A small self-supervised image encoder, trained from scratch: arch vit, 9.3 epochs.
Rows from block 11, named by matrix and row number. Rows with one number belong to one attention dimension. Each number is 128 + 24 x the weight over its row's rms, rounded and kept within 0 to 255. All counts start at 0. Numbers have three digits each. After the name is the row's rms in percent of the matrix's.
# v: attention query, key and value (stacked) (model.blocks.11.attn.qkv.weight, 384x160, the v third), inputs 0-79
# proj: attention output (model.blocks.11.attn.proj.weight, 160x128, transposed), outputs 0-79
v.42 102:109146091141129111127144100107138108099158141153125134142126145135130119156126144114159146149187104131102116138107125081103157129104134180145136128085121128117115182123118163105093129119129115104095114161091164168132119091121180116118147136
v.43 108:116103093127112170139150156106124096103150145150080111113157117138145155149132131158114103097131100098113128156163148142107110120100155152131097162147111125102146152157129126156125098136154125155143133087159103108152178124167133077130131132
v.44 095:137160109159148164117104125122117099137171139146083135113137121162126149150155139157171127100130116123141106163138138141102146139095116157161099124136108094101127127121124108127058085111146118148114103111177104106142120135129130132121144141
v.45 113:144105169126169116157155140117111133158111134115097096080119119132133134153099130137103146166095090123071117122102123086092143145166107125111100146130160169120142114127144113104180153078085073143133147129105120104122070140125130103125152092
v.46 084:139104147116111156126133162166124132159126105101097118157149116119178105091094117153127148122086136120103130166124150186147130155155139138135076142115120113086115154156120132115111082148156147128137142137131127142147134123145126055116133132
v.47 092:118103123126094155116123110111123100135113134117090132120148140119181110102145121118126115137105113096146162170166146165117099100091159116158128160113104118124118156135123119156156118141128120155183129105163117114148190131159164112124132108
v.48 089:098164167114113157133107110119104130109128144145149154103138120124086165119152127103149165109163149112181113093158111101148135106142151087130096114165132099130088095115101140114088174136112156073085138122126142135118106126110137133104165162
v.49 112:126151111148128148145117155169118102128164110127074132138130156137084132120130117132117159093128128116169132154107148146117137140139173114141098137129133107122115170122108106117081088123161139117100098107125132160172143119123155093121157153
v.50 090:105098124113140146140146128119144103141117111135125149157134148106181145119147101128154126094131142082137134156153116182128141104109149131115164171126136135118137141117109163170130077142141143173174118136135140145097147149133152144162135134
v.51 087:099098126111167141151136174139117147152145131156114110132134160178165141134147141151143140074099108104130129136120160167130098097120137137170087098142150147144144132120109105106128126123130146166132123131139095086122166151142133085128082130
v.52 097:171129121142109112118109143104123142148131126093170111120114087109135121104101129101089117137137124130132103121128140146148160157160084132095135091106135159143112085110124140102154142116073091137106132117136099097116122182096079121114111109
v.53 102:153129159160119089136120150128122168127146102110127142076100113136102112150109120099118159129084097167080131092103137103121146110154073124114082119122145159126156092100132106105155159094084098091079111165139139093117089118114115135120145139
v.54 099:123146134111094131088102148133143117106150138130121128171145159156117108128151078115126151123166158096146150163124127184161110112139133144134144129110139111134117153152126126165127137122185165146175106134139124187136177101128140105145119132
v.55 105:126123144152142102134158164125084158160133140115113104129127104155160130152121163133136155133069070127091072138136123127104127140133130145114108100140136124121144094104117093127110127077116100139100112142118087084118083179119106109154147106
v.56 098:131129133106136141113139114119122133124132164158107104154144113144168164145120128139123112105088128112164147150137114167124137122097119144160090129174103126133116123125149143131124121125193146112125139088119106142145153149150117097175132111
v.57 098:160144145124109112120121132144160101147105108094119148140092153095083099134086117089112143144150120120146133074108114110151150138138123127126153132107120130148129172142158169129155147134095142092107122125112177156155075101133155131119138166
v.58 091:165102133130105080133102159147126140159100151103126134132124080136141104126131089126096120123106116112106117140135166179133143144152094093104078110139160157095142104099155076139151140111108136137123139112162137091133138130145108126143111079
v.59 130:108145139146168141165122162130146135113111139167067142109098125148150125168115151136154150114141083091077108123118130096105127122095144153162113141125152122089121151116102109113132104121123124157098064128116118107156113128150164120120151120
v.60 091:091094094144120163138156113112154129106134118138129120155146114144168141137155144129135107087109100079166124168159094159129100116098153116137128137156136131135109169147156098153116088132192149125171125098120114128111175105128113105134147152
v.61 093:106177127134149129150088106151130096125156112101136126119126160148108133146158150108128168123121164122182123120101094126112134115156123101092134097130133096163099161127136158094083123148097163081125144151093114147168087110136119179105144144
v.62 110:164075148126071082133135140111124106161083141107142148105145089145135123124105080102102147170094127158127130130130118165142161106163096104098117124120150146121151104122154104168165148107102130144153170107117106095084123137120108136154101119
v.63 098:123095125090094148150121158141125142118095121138102115135154103099182161107135112120155127129105131115148118168131131185102105141086128153152133120145138142145133155149119145133119079140165126174181113127150138127091158144133162136161140140
v.64 097:092073162148096123127098144128094137157129118152124109094114111157113147150155135178112121131071121084150111151156125144103097146127103100156093119172130145172096094132121085168147111099125134152141156148109087133133103131132128149098142071
v.65 097:126095155118094161141100157121108118138148129155104102093111120120095152143168160171129166133111121124130130138147144147088156159147135142173106176164127130125143105148104132168162114136127129144124103149101081096128143122143125090127145060
v.66 106:156099109108111144089157128075114152132149154146120162121092124110119151157137117113125125100172086140124122108134115144177190126125172160130108109112094122116151113167143166120113133128105121134127118098133146108147170133150119127133129107
v.67 084:132089136108139180129167143130111136130164095162108102137123158158123171119122147166132083143106135080140113139118125140098110108106132088133141158142127090173104099137091109138110096103127111179112099113110135124091173138103106155104141079
v.68 099:132079104106106158080130168104109120094143129156099143107141100117128136158166112176085099140135070117104112105119098115107187185105164141139092120149124142113134143151140118129127136072114117164118122114155081107140155151106130093121165073
v.69 082:098094102146141174147126124124129099153123096170092109163107139156185149126160118163116115140099135109115104165137112157128106133062127151163094136116082138107128130142111123139105117148113122151147151144147123127130148133111113141114120150
v.70 083:151126159134127075132135080073124152146145158121149112116100125098126099132113112121104194149118116170139137133166130149122162111122146154135132144157126135124113102120124162138103183152111127143131115126124119159134093098158117105120147116
v.71 082:092181098148126148154153121110131099140126145104114147126081133171120150135112123129177121136124115125135132096099147136162117149159096167133098138119141101105153113083109103089106099158138116119138148117155153153151147099141124152158066186
v.72 112:093090163116143146121170100100111140170132118165127118134111107115113127143148104098135160140127139147129131157126125172129109135132139111118167113136124097143139112146114161133107176151084155142102114119123145153105143122140134148096172117
v.73 103:121120095109150158117140096094154117117103124153137126167106102110111155112128096113185088127126125137111140117106108102157132110136149152103124114110099087120104140142153152110092136151115126140156152107112166143146186087152128163146088187
v.74 100:085126162129185130174119109151169133150128092100153112126149136174177108085126132103138132143101172137146111106115107102134082107130125145092148149109115125108135115135114118124138106139114156134144176159086150147103111140130146140133130156
v.75 106:151105109132095154098126145127117159109116153184141118108105121109121127152161122157122131152122068125102111161150124163134179155133135115160099118154124113118136158159127119133100157092106116140158102127158118108149121118133114110135145065
v.76 099:117125126136155140157154125121151136118095096108150127130149144170141131104121115082174084139159157154140104132113130141169097100112159139067135093101142097128112094111133151090089097130121107104115154122139133128121129125100146144102127181
v.77 084:103146094098131124147115137096102163097116145164122131136149118088161144110112136169160088125140102153128091133125141120130163123144155152150145121120078103120102146135125112110080105119118089125165155132156116097136180127109135155105075146
v.78 094:160128078083142147094135109127147158101134161151120114139118116095115145122120129148139116132146082172095114116147134134161183150117170167109117126126098129113127136148160137120074124139109111136140099119129132116168165090101121140113133100
v.79 098:122147103149159145144121113179155093134113084112140085129133155174168111116122144122147099140120135130137105156101128119132078102147096106106096102107144116134108138107124100143124083135183145128124160150108147119113144116130123136146102170
v.80 112:158110101127081138107113128138127114105123119169123158110139139096075106156127110141136145110126115102159123152121112132138177151132138137167132148129116104142144171155143126129109131100149135156140086135153093139136129113142123121133173092
v.81 099:134128137103107168104167145102112157148122108140112126126089148145165152120125125143131093108118129118126141157106134143122106114097152129147160092109080112122127148096129079104097145143139139162174171118114100112107181127118153159143085157
v.82 090:126175155132140097144107109140157120101145120066103104126139151158152101094082127130153147144128185142113138101119155082134085102135086153126109146096122119121124134133109104105109121150125141132090153139129165157132117100138132096126076145
v.83 085:153171079112097113074165134129126134104140148109119133117123127079086094148155160112116114106172110154117115112120133130132180128163120122124098110092112139101119143169128155145093128120122103132112117134146140085167124127152104111110172100
v.84 090:144168099144149125124136100135130094129113099118109116151157123166168134096080166090150082126151135129151118112087158126149137117128089121106124121071156125128113149145132142133119118135159110125106131145135152106111101118130097141142095177
v.85 098:153087117089098096072135112078132138119137169176113140135110118103101139169146129134125141118167097159094140146170124148132189128129150139155136096095108112129120149155156133140083138105127080154143134093132113125153143125118138120112169123
v.86 103:168104116086112153065159102110112137132123118173120139151101122101127126150124124127142099132141129164112142150142126128172124120124134151136132091100125126130136153109136142125090165111098108150168153107153161126124191098143129134117130158
v.87 098:148120147098143128107150134130105127116151148183136134184158113087149154130148125121130122128156140162113155133119111124125148113111159088130139136108096102123152088161136131156121103117098099158111129118129141093120150090144127142073183106
v.88 087:141155085138117142099124084116122130133077123120132140124099147159084151141086115105132121119143117133109138074145130102141162102124085145138151117114100110117123123136155155129081133143117131117138150127112136165123160112132164106122106154
v.89 081:158109126138134121148160145158135104107135098167120107108107158140181165110167149145098146139091117123113171145162124116108111121123170123179139114142089139174109096123102110127147144143135147165130139084128085105129159109130098128110165089
v.90 092:106178139138107098141098112126152100115120097114110122102155131117115086093095164111128138135148149153117104122130156139122156106118088158140137148104162142084121162090103129108141120159163122100158136140140159146124140128110158116165121153
v.91 102:103150140151136118168127125110168135131101100072116140156136165170164096093113135113173111151143179142109097133083135136136069111118100102110135110096145126101145098125116109098103137133144116118125161155142144150103123102124133162112084183
v.92 090:104139118124165136177129109168181143144110138104132111156128155152146152111111168133163102148145174150125099136095151080144119130114105150101140108122134108102132134099101148125146123117128107088150143127145169119103095116108143132147077169
v.93 081:102177132161101097100105153131172141123148117079135116110112135113135095127112126129127125097117148144104143106110130127176157128109069150079158125135122138127164106130138137132121089146164091154126126143126122137146089125132138072161103145
v.94 094:139155069147115109130111119174122107141127125083142120124092097168115138105110136126136141109141172105157125114084142117188110086124085140122118098098152112109135166119117109109092118120158107140136133124151119117117150097140143133159083135
v.95 103:142164119112148134148123084129154101107126118086142100162096134122153107116098128105144103116153128158125101122104125093150103099126143132090134109113134104112117136152121124113110141129131150115101153120099164125108120094099125156122082142
v.96 101:116165168139136171152142107140167139149118107108118102116113147146189125083114169155155110112131150111121112131100156101129084106126131116128109106132115141134103103094092125143126120145126154139128159146119143141117130127093122125125118173
v.97 100:126154111161159149140099104153154095105112132066134124127127135170165139132110164112160087120127134105132102151118140125144123106116084141130095146110142164137111156115094089099128098151134128107117164143142130128091114103120111104177098145
v.98 107:161073125157083103141117143154126160108154128143148105131161096120110137156155085143074153137131106108127139118150151145112135150148097100139142130150147161152124133142152149125171144099103149153136132109153121134165120165119121134141182108
v.99 095:137157127164124057147093134135157149140145111122158134140164103095145106107114146098092142158148160121131103148098151142156148143149113103113162157139156180113156110159141125121147098115169165113097117124084137155103063163117143128127176159
v.100 093:137101115122115138085156129093139159122126114190132135121113087130142168162153131147118139115155095134108128150143127156137169126108157121133111117113096113116141114137122100143084143118123108172130120086121121107136184120151122122128174084
v.101 113:082122143114184170131152099104115112168125098135104141146122124162170146089143129143160108150104133120108122129093100119113075151130150113098146101113113122133122085112097126095087128131117099105123153117117153148084154101119145158145080129
v.102 106:110139133159134094168097164159121088114113105100112096115161134171155100109144117146127139149090164117131116139105155099085112099112119098143116163155143154125135147113126131121145136134150176092130145158099131142098077137140109105170151126
v.103 079:158149126126098092085109089097121169142107146103138154123100113102111127123143101081109176121185126166157141101157111116162149110139105116117152109131161137116166142140129123109106162120130135112152096124118124108187129111169158101130120115
v.104 111:146124094095110114101136096067133153107094128118146159122133119102110120141155103115112127127167075144152132117137119160134160125166120148142133126126122142121131153158162139138118162097081133110101119114150109106170152091116132128123139138
v.105 090:125124104119143147144146156115146173147164095156139110136147155116184159157131143149144088129144128092110123131135113113112126153078157120113161128142098133124167092120127102155113105155179103156145127121099154142123098140102112131121095153
v.106 096:177091129092120135099144085108102178145134165170129127143103133076095132147131080118099167150151130123149148140147112143133155159143118152130156114110145144138116153120121133121109135108120089158146102117149157106160121096164159156109165123
v.107 111:177131084132112099097122120130138127128148166138131160128150112067097114162147121115130135143164086167141132119129129121142181133164131110120110151110127136137150153155134135113127120088096108116105102115140138113142120128140136091126171111
v.108 088:092158141150136127130118141166127083141113148076104119108096151141129143100116131106143125091136119147146121089097153131120074115150079144139117151101145158151109111130120137104174131150116175117130157139106126161117137165125112134150124122
v.109 096:120084123086083144112132163133109132130119121185142160116144142118095112157149078161114133106145101126123133124133097175117185126128110118133134146112125114144148128154162127121104123104120134144143114136151139128147151155150151104139152120
v.110 080:145113133082099160132154128079139150150117138185110165181118102114152122142138114119146100103183141108117174158113139123142185163098147110114139131131111106135139148149140176152126148165147132173115160084144129159100106122162112123120159179
v.111 108:112144151115176163136127128115167113153104118084110101140131126163150142087094155106158076116157159152116133114103108097124118136138133147088150117113123102137101139108103149119114140145109131132119169123139125122135140128107143165117087169
v.112 095:138102116073108110117165147154125171102139122134135124159127126114120109144147145119146070150156098150107150135091101156178142111079134104098117138096128126089122117164119158158124103155121120144159113123131158096132155126144135157103165106
v.113 090:143104080115113101114125130118100148106117156112098165113126103096083092137102139131131140120168088120136122153132133126120195123163103145137136129136097161090137171096121140106135164099080135146120113126156107126138149101147154107140119120
v.114 101:162146074116093083097156086126110116098125145137113124154148129085136096156116134110125107125142137129095163127135122148177191137113121123091137115080154137120132161118154118144103104130130106122161091141139164136128141109124146111139145171
v.115 101:166108135117091108095119170122135159100159133145136106111157103081102148149155108130088132157139115128110114116147119117088136130162100148143131118149147123155157123143119103109152119106138132118129103138110120139136109129143130103118153083
v.116 101:115102155135118164138109178128107134114159131114114087121152133137153118098128149177079165142088150118146100114134124160107099142131106119173126143181113149180122115136100135137180130106151134108130105153130104132114087138141145105131149083
v.117 091:083098169164138171180095114133134131161119135108144105090171160174114146111159124139120135156111152121162123113120154165087076097146114093144091121186107152111139119119122101142148123124138146094105134110149116144088153157102126104121119123
v.118 105:155137123108147145094136082090122160101129103149134130175126121142147115127112145142174084101162115169096139139092105132176152104103138142079143097107140112123133127099144129121084138150146094155147117141153148146119146114108148154121114148
v.119 103:119085131086143126112173128119102177132157138183146155174121134122140162134147098112119138119133124147113148116173121161134158164092192139123134119107096119117131108162126143124120150138132110163120105086117108134143169106141128130115173122
v.120 103:164133081128085083092139143126144128095125135121127168134105136121077104127155100149147153096140093161106129097137153134128193154140146124158126110118123107124142139152167116120097150108123101138144139138147130101173142131145128113142155125
v.121 102:124128110102149156128151125147150113121092138125101149166100136135140118088107153107153097138128159117128111131121123107132135128125165158123129106096092084100119120127149099095102122162136111114141160147100120137112181117123146144114096164
proj.42 098:073106083169108100172119130099129118115163134110124081074129112151142141141120144126142110138151120071132112120117122106105109121154089156146120144184171114124164160108114150140184152120153118110095104150093111100097128170105104117130130143
proj.43 103:144113151126108128087120095142123141107120128084165137143121115098153122134097128138115124155113139128121138111121182137136075062165102144166135167113147180117135101108166106139135163121083110126148143125156101140111145161151163144153113141
proj.44 093:131139094122091095134114084100108115144141114104197115107087128145152133114073117120111108139165148100118151109123136137109081098169109148145148140107153150134171129126125127156148172133092097082075146121092121098103168156141097105138146140
proj.45 109:104120137100097151124158138122121122132094118117154119158131148149154168119105110130143148101131172179178140155157118108169129182098136101117120114108092137129105093120083132140099164136107102122120140138115147163133141125130123134117144097
proj.46 082:167154160092132124085119121153100122107119133060145153182132119105129104113141109127132154154124128183108131117127154140157111095122132151119126144098130149107124086093137116116098170121085113148133139093146122139137132148158156160136129136
proj.47 080:139119184144139140099101121167157154108140136104127149155134118102115130161150136130121141149107132130126145121117223143134104039163113134160119146106139173133115120106179094106126109130101140126150127127165103151133114127143188154157122160
proj.48 087:114126073133152107163141153114125134147142113210121120079100142152131122105122160146127074137142099074083111126103089124089156159097156139104167118136116093143151152161113149138131110132154149139116131141099140090124132107125096093102130138
proj.49 116:121123094128133094132119110134107129121152111124171101095102117126145118112108138132121099147149118085102128071098159127095106071145116162121157164135142126144168136111131155157147179128100116106099138139099112080089142157148121108124137183
proj.50 086:151110181141112145092110092134159143103138159086125149138153096111108109132141129135101156151110133118129131094111161130119098079155110152141109142130162167116123118111164099104109120126087144136161140113156101146134123126118143163149114123
proj.51 078:151128134086104130097118116128119148131120115103207157144111116130140133130106136131104119160140147123140149095144201159140070077161114142123137149083137160132135125115134120135107149121081097099116147116147140121113150133163151133147152156
proj.52 095:159155149101150149106136141130114117145088125156084141162141151115119134102141104136152158112129139188140114162145076128143163191093158083103137096112079107112083113157117134125087108135128148149150139118128133163156127117135129133119125094
proj.53 105:096140090101149148152147168129098103132102116163114114141113151137146163105138131124150127112141153167152111157157134117144136160083165102128138120126068096126102121126102156161115136136160117108106134139106161118112137110146146106084138121
proj.54 086:155136141139165132096095111161115145108128148120107160127133119106112125135143129127119138138114101119086132102093161153135126051154138148153152143124153141098130129127195115115108128109122161146161130104170095127148115120152149122134112167
proj.55 094:126133106084091114126153112100107112149112110121190106133111143145160126106084098123121114123148161168151143128143084132139122183126135092124125132101106131142116099120087134146113191147109093105099141141098151138121148152139106115115158094
proj.56 096:171120160104104132085100089136130154113109122127162177113122124117104125135100118146105135127110132128112151104123150146128123107172118111127131131093139169120127127128140105119097112104089123135160150115153110141151156139134102125146123128
proj.57 097:094142119172173125163144178158111130121145145145068122123149147127126140120179151095140138124124100118118085139117136106134141092105136136131139135166099096123136134124132139130157116125186151139118110137135115108107118113139160120102114176
proj.58 093:172149168088149164085138146159116121125076126136113171190144135110123137122143105123149145145110141173131131153140149145176144125091171105121138124093075145119095097127133123130090126132111133151162132121165124169148143120157184149135131139
proj.59 138:074105116133087116138135115111120111110150125073169084117108113152166154139097131108141138138135165111159120114145160108131066096158086146147124149153151157123153118086109119145161188135104091094097132152114128127089144180130142141147130136
proj.60 085:162112145130097122108115077121134143126141121102170145108110102115133110130104114143098144141119126105130142090114174131110090083172086138152124151115187161126140126119155093127123125115086116116138139123149101135114142148114117143153131143
proj.61 083:137125071144155101171120138109137135138156122168119108082116152136126114108123136140127101106153091105097115096118070110089182177104132150087153108154128084139142159155103162141135121114158137127096106146095140084112119130109069090105146147
proj.62 114:168155167114164164091139154155127142137083140148098163186151139109117127124148106120138160111115128181133130159144117141159151143096155097134124114110090135120076106143143113105089090139130154165169135116156126178161118089137170155117128109
proj.63 092:166124188129120137094100101130167164126127150096143165147132099111111114140133135144119151154104122131128148114124155136133113085173117133133116134119156159133129117111158087111115108126083133137169136121165103149151130122118145175151109126
proj.64 099:123096147099129167121154121124125141136168112145172130141092110096166134145118097134124108170122151139156168091139173147106086098131129089141158116125138167154102139153124131141130154116107126109117170143147173163135144114124163142157145145
proj.65 100:129094156109102185093159114134128164121158123143181130130093107103167127151109102145129106176101136153144161084140155118106088107122126109155157114142126166145118111129125118135132161122086127110140191144153133164129150130109163142152128133
proj.66 121:094115083158106151131151107095148154123125161171134121121144124143131174139114172132120089099108086103095121156109116137136152136093133178105120107131138129132157135101142130090091113126170123151148150120118115125109173103093100089167097115
proj.67 077:132115137099113108124135122102132137158122092178178134151105116103130091123107124165115109159153167115142148125130060135092118234112142102103160124125156115141112126152102137114107117158094118117130146128122153148127119134086093142147144068
proj.68 103:118084149143084151098161082092121163132135156141174133138109105116140140140108121149148109143096135142132144104139113132108109129109121136116154100135145164139132116114120127101093155148110115133147177135147114166118154127088112140181119111
proj.69 066:137146140144134116138137142101127116149127114166171145146130110099125112129157087109141149182158173102152130134174135143124086128139148095099181127106160147109113155138151149107112088163097143114082136113123164152107092084101145160150145113
proj.70 076:097099098123150178142155141159158154096131149116106135123116138138139197125153144129116108110084080162101145105136142087126129101118136138158146118180114137131120136127149138138151147093130140130151155157129133140120169124110172101110111154
proj.71 070:127162123148134091126082143118104134150124125137128129113156125155120123151098151132120149119140124094120093169126159162176135097155133122139088126087119119132135092140144109111128088105150102116114082123141087069140096135159127107130150128
proj.72 131:104090071119141129173146138124166135122147114176108138102122160125132175138120154128100084087125082125117128135145125115123163145135151133113133123150127124163151170139156127140122106095137143117141134154099161118118153088096109082112114146
proj.73 112:110148080139138084148108136100157131150119139156096131112133142154114135133123183130123109106159088084070089165118140161147156123124149168104109125093135119140153132118145121115109106143153124143108092126096123071104123099125095079130116143
proj.74 102:161152123107149094150099141146110086139107097111104132133147156138109089113118113125119173107164155118151127147133096130132145175156132103112108147110111095122101129144113121152138101126132126124120075117110135114145095146159093128089157099
proj.75 119:112088136149101170106170105112140176123148156146158136141117097124151154152125123126134089160101128134130148108131149127122095086110132145126149093139144169133145127112140133106107143130113131129142177130155122148104163105086159132181107142
proj.76 102:150168101129155071160086137103139087150102111146084133133161158127108103110122149147121132093170130105105120164125066144116167193129161138100116132104128076125126146142118129122115102135159139147124084115077144085145118119128075102106137103
proj.77 069:092138102168130119135137134100129144138123141150136138135144108161140127145136130108118152159124133069111107151149151168153104071121141147111145108084157176102130140101143153105130091157174153159101118107113143127096107074106129094156114129
proj.78 097:090111117160105146117148110065126152126111177154138121138139112146123150144110129144142094118117128110097119141129088148133130156083119166111128093137147152111157123112117135098098145148137127154151148123113095125098144121095104112176115106
proj.79 105:176186165111134072129088128125100090159108105103121140138134127117110065117127102124120163125174159110147125135131113153135129161159136105116108152090131094124121124147123124124124106151100124124100091105124121111159082157158107151099162115
proj.80 122:123081130138102172088156111124135184104149153138152117116116101126156150121133149123133090157082104126096112091106154122129120079106107167140130111142118163128165102095149131126121159126108120128149176129155094135089160110105146138163088152
proj.81 103:086135098139146081153115141099137147176132120185151136115122111137135137150131143127123115175172112075100118131147168158131097097130164150109153122098155144144136135144147134125118094151136123117075120126101152098110109079123137098130149140
proj.82 085:156190162130137103135092152146111095116099106111089116116149136127120103118132147134137171109160129122136114157101139123130128147154125123149085155122113093091133106131112113135163112115139118123138083133124100112146116169169113142078154093
proj.83 081:101125135163102168096146107112107144103118181114117111143149114152128144136144142137142115116092104124103109145090104117122149150096090157130109116147135128105160092104102140113116139131155112164163132116127080151124149149126118127148108104
proj.84 091:159172128130139064122086124114124105155113121108113129132161126140097090115117117128130164127160135108116097153103092152133144158136125143120102137111127104096129119123109120110121113159137111141131079112112079092138090148157090129122126105
proj.85 106:076099099142118179120152147105137165106131162158125127129130108156161177143144171126136082152095100124086119135128172121147113090096136176131133108145118151135156102091133133103122126117150131134145165135129111121097167105095165120167099157
proj.86 109:073125071152134130149127147100155161126142148173118146112134118158129166148125190113119084124127075091079101143135171141143144101109157181110126118110131135137164126108152127120101092122158126134121126134110134110108144072103129085138100157
proj.87 100:100081084109105146167150133107160127117105136165114127108130149129122156109113159147129103108121117112122122135131053106124173218103136154085133102132142105125135146112098142135109106122143119136152124135106150138116156108084081101134101091
proj.88 083:098158097121121107122108143142120151119123131150127134082129124166138167123122173122119110130151066106086098134113191141136117107123145159135106120108118113133161095125133127123140117120154093129117095133118106083135133111149135111117140139
proj.89 066:116097154111114155135148119105121120134121128154165140126120133087126130140133094155118123159134164129156178115146099130097110193107140094095170114132145148128123147151115143124114107134097143116129148137121158198134135115096128135131121086
proj.90 089:123177144136148110119099149150122093129120129075117129133132111143126100098142142105144179146148145120118092132111176118160103071149137159143103140103114102104120094102135120134156120148142110140109104106143088117135099138167151140112124138
proj.91 105:127195127137156088146080155142116081135117105114105119132149151151099113134122142137121174105164128111126125163125114141126143150162140121137097153114129101115116126146128128130152100114159132132101074122100136099148084143167120128087167111
proj.92 093:134180145136132082129091133132124075143109112094109127129149129150118099112124127129139187107154156102148118166121098131135134174158121120125100153107123088101109122124101109112150108143153121137126091111103110109152112153146096139116149082
proj.93 068:168184150120112123102115135136113105105116145100109120126154107175125102116143140130159148121122138124134107145099162123160120122148122131132073160093115083105117085109109118121145110134146104130161097102155095124153129181158106147116118109
proj.94 093:152206150139130089113095107134117121158125142097124125117148108149114104131124148136134146134156115096105125143095146144135117111125140144129094144085133100115134085133119119102136118154141105126112090105136090086154102150163116120139139118
proj.95 106:134166104133147076155089135113133091150106129124094115130157154138087104133120129149134155089166134108123111173142061141134159198137139118109115147121133097109133154128108122113140098135158137155130072115094128109149098134144089116108144092
proj.96 105:126184129116166076151082157112110084153115096136123121147136146142126100131114108134116153125169161106154134166149108164120104176148145103110134155105139109122112127159103115134132096144135119120102073115103156113159086136143116133091176101
proj.97 103:163188156128143088101085132145087109157134112108142123147143108119123074127122085110126171160161150121139112144116148153144107081154129115136107150107131124106122110134131126131148123137120123127106083103137114102133084156168154142122143136
proj.98 109:135089144110119173127166124163135146109145136098139137126096105095153152109133142112119101147094112173143158084107173098125123088119124121137141108132122131151123121141140131131119154126099117114146170144170133168133153118106173154136108156
proj.99 084:155121135108112138157132139163137063104113127070084115117144123127130114068145114107149152090146144138152109126119099087142168135152119115106092141136086097115110123099122129155166135105126122141158104124139111118130155164141125121101114118
proj.100 094:091093110128107153128167126090128177124118149174158141135107107125132155127135147131131064152119106118117154119136122146118117129094141159084161088120145140143139118132128138093081114138123119134138168132137145141114174095091131117162110133
proj.101 112:137162101125141069157100130089136098169119121158123126129139158124108097151111105147111133099182150117139135163163076171124140179135161111106140131113155124124126159153122126132120112137147145133096094111084162104147106113122071107115160092
proj.102 111:173151177111143129123107121173104096120129108078121114134123124120121083104136091128122171123140149163168135107133141104110119130156105078159124153138118113110107117147125131157164146118096130125119121131144132145157093165175150174086150127
proj.103 060:106151127121137164139130118139146156099110155100090123104117132157132172129134165127119105079100082116087120131103173076149151102131146152156074119133110099123144083116140116118143144115160108131136127150125110121130167128122156099125096142
proj.104 124:092103100147118170117156132122146170108131153140110126118128128135130178158128158125123086103081080142093115133120164124143129076109117163159120108154114153128163129108153136109111131104160134141153149135133097119107169112123150103142096166
proj.105 080:126113132123124086167117150107137090142124108158134142116146116145137100119136111141156159146173174076157112139150105157154144171147134128096133125115130117101121156106119137130148096132130125139113116110104155123104126111102082158124138089
proj.106 095:087096068141115152151168147128153151103136143145128128107121124149152177100145176116137073111099091102084119129123156114151153096094125179105120117137111133145151128105145134119102119120149125140144154136127123111090170088092130086137087157
proj.107 116:110100130152103180105154118145130167082131153112107133114125118135137183122136157134137103115077076141118125113093158091146130096114094163155097108163103125134152100112139131114129145098127121141159153132157084146121170128111150134144081142
proj.108 087:177171164115123103118095092146104101138112116087132130120127162116093100161114109141107164083137122155165134130123132126117124145163115076162097149124128111116122131178133107140161139110112108109123093128153116132176094175167121146105175099
proj.109 097:123087131131106169125159124131152175109136146135141138122109104107152154122124159121131082145110108133101142082108170107120112114089138150124131094125112130163131113136129135121088136125090109129140181126144128157110162098102160140156090150
proj.110 074:087078075132100120152133148110158112131106133167125141097134140156147127107105183138133110138149112085097076120119103131142175168113143182077141112121124110121140117093122128129112094142099084130135108143094131108119154102104101099141087124
proj.111 109:144161106137142069142081114099126090153097113130105114123150162131103088134111122148123149099162142117120121174136060142127155192134134115106126150104138102109136148134115136134136122150144127130105078118094134100143100138134071114120158092
proj.112 086:121131129140107132138123127079156110120083140149118124135140115139113096103114154157146112135141158105104095142108049108129155214100127168076139121095127104103138126109096119100092087159109110165135136127102120141103136118084080135138089079
proj.113 082:104104114140119142094150136134123184122148162133129139118109100143143157129144138122143109147102096124098123115107198139146106039094115176138137106148097148136143108117139141116115146143144133128120166128149099114098138104136169118160095183
proj.114 104:108138125170119119119117126099146129107105159100098131121161104162117126100149170112163130125125126095075088156094113113158153136112122180103108128123123098102170112085117139099097117159144123156137120114112081111092137131116109123139088132
proj.115 105:122070137135115188104173116139128162101154146124150120130119109115157148139133107120124111154069110170138150088123137109123115080116099116160141114164131152139129119122139135130136158102102142135171182139160116155111152126101166149160115154
proj.116 105:134103170103127165106147125159114142122145103118162127143092122098154135141127089125109130171107158155165172095135164123102086117142127086159151138146128152137099124152116122139150159116095142099126167153148155174150135131126159163127151137
proj.117 088:161143146094153112138111116151122111140137096125150142135112159096126123145128095127107152126141143153167160121142157138107098119183147085158125155135131126166103158173151117157151122100102148081116113136145166144175118127137141140099173127
proj.118 106:088164086167133084155114147094151116137118160141093124114161120167112147138135152127151125123158112074090096171133113154157126126134148174115112122112148126105148136097144131106114103138172140160115099109099124084110115110118102097142116118
proj.119 115:089070077123114159151169142098153148118127144172133150117119138128143186130118162135123071126108101104115136135146098127129151160106142155085157095145141127147138153128136133121102110111135127141143161147107159140111168078075105099154101125
proj.120 112:089108123148107187107154131121133162105129162143123118133136111135145185146123171124135096126086083122094116126109167113130111093089125165144126123158104152121152106099144142106110150117155138142143143132133100139108148104110161123138108145
proj.121 098:124175121136149067150093127093134100159109124168118118143148141134116102120118147145127141123176152075093108166126071158128132170124157137083128130110134115123134129115113125117115093161154132134120094116093134093128101121124097130127140102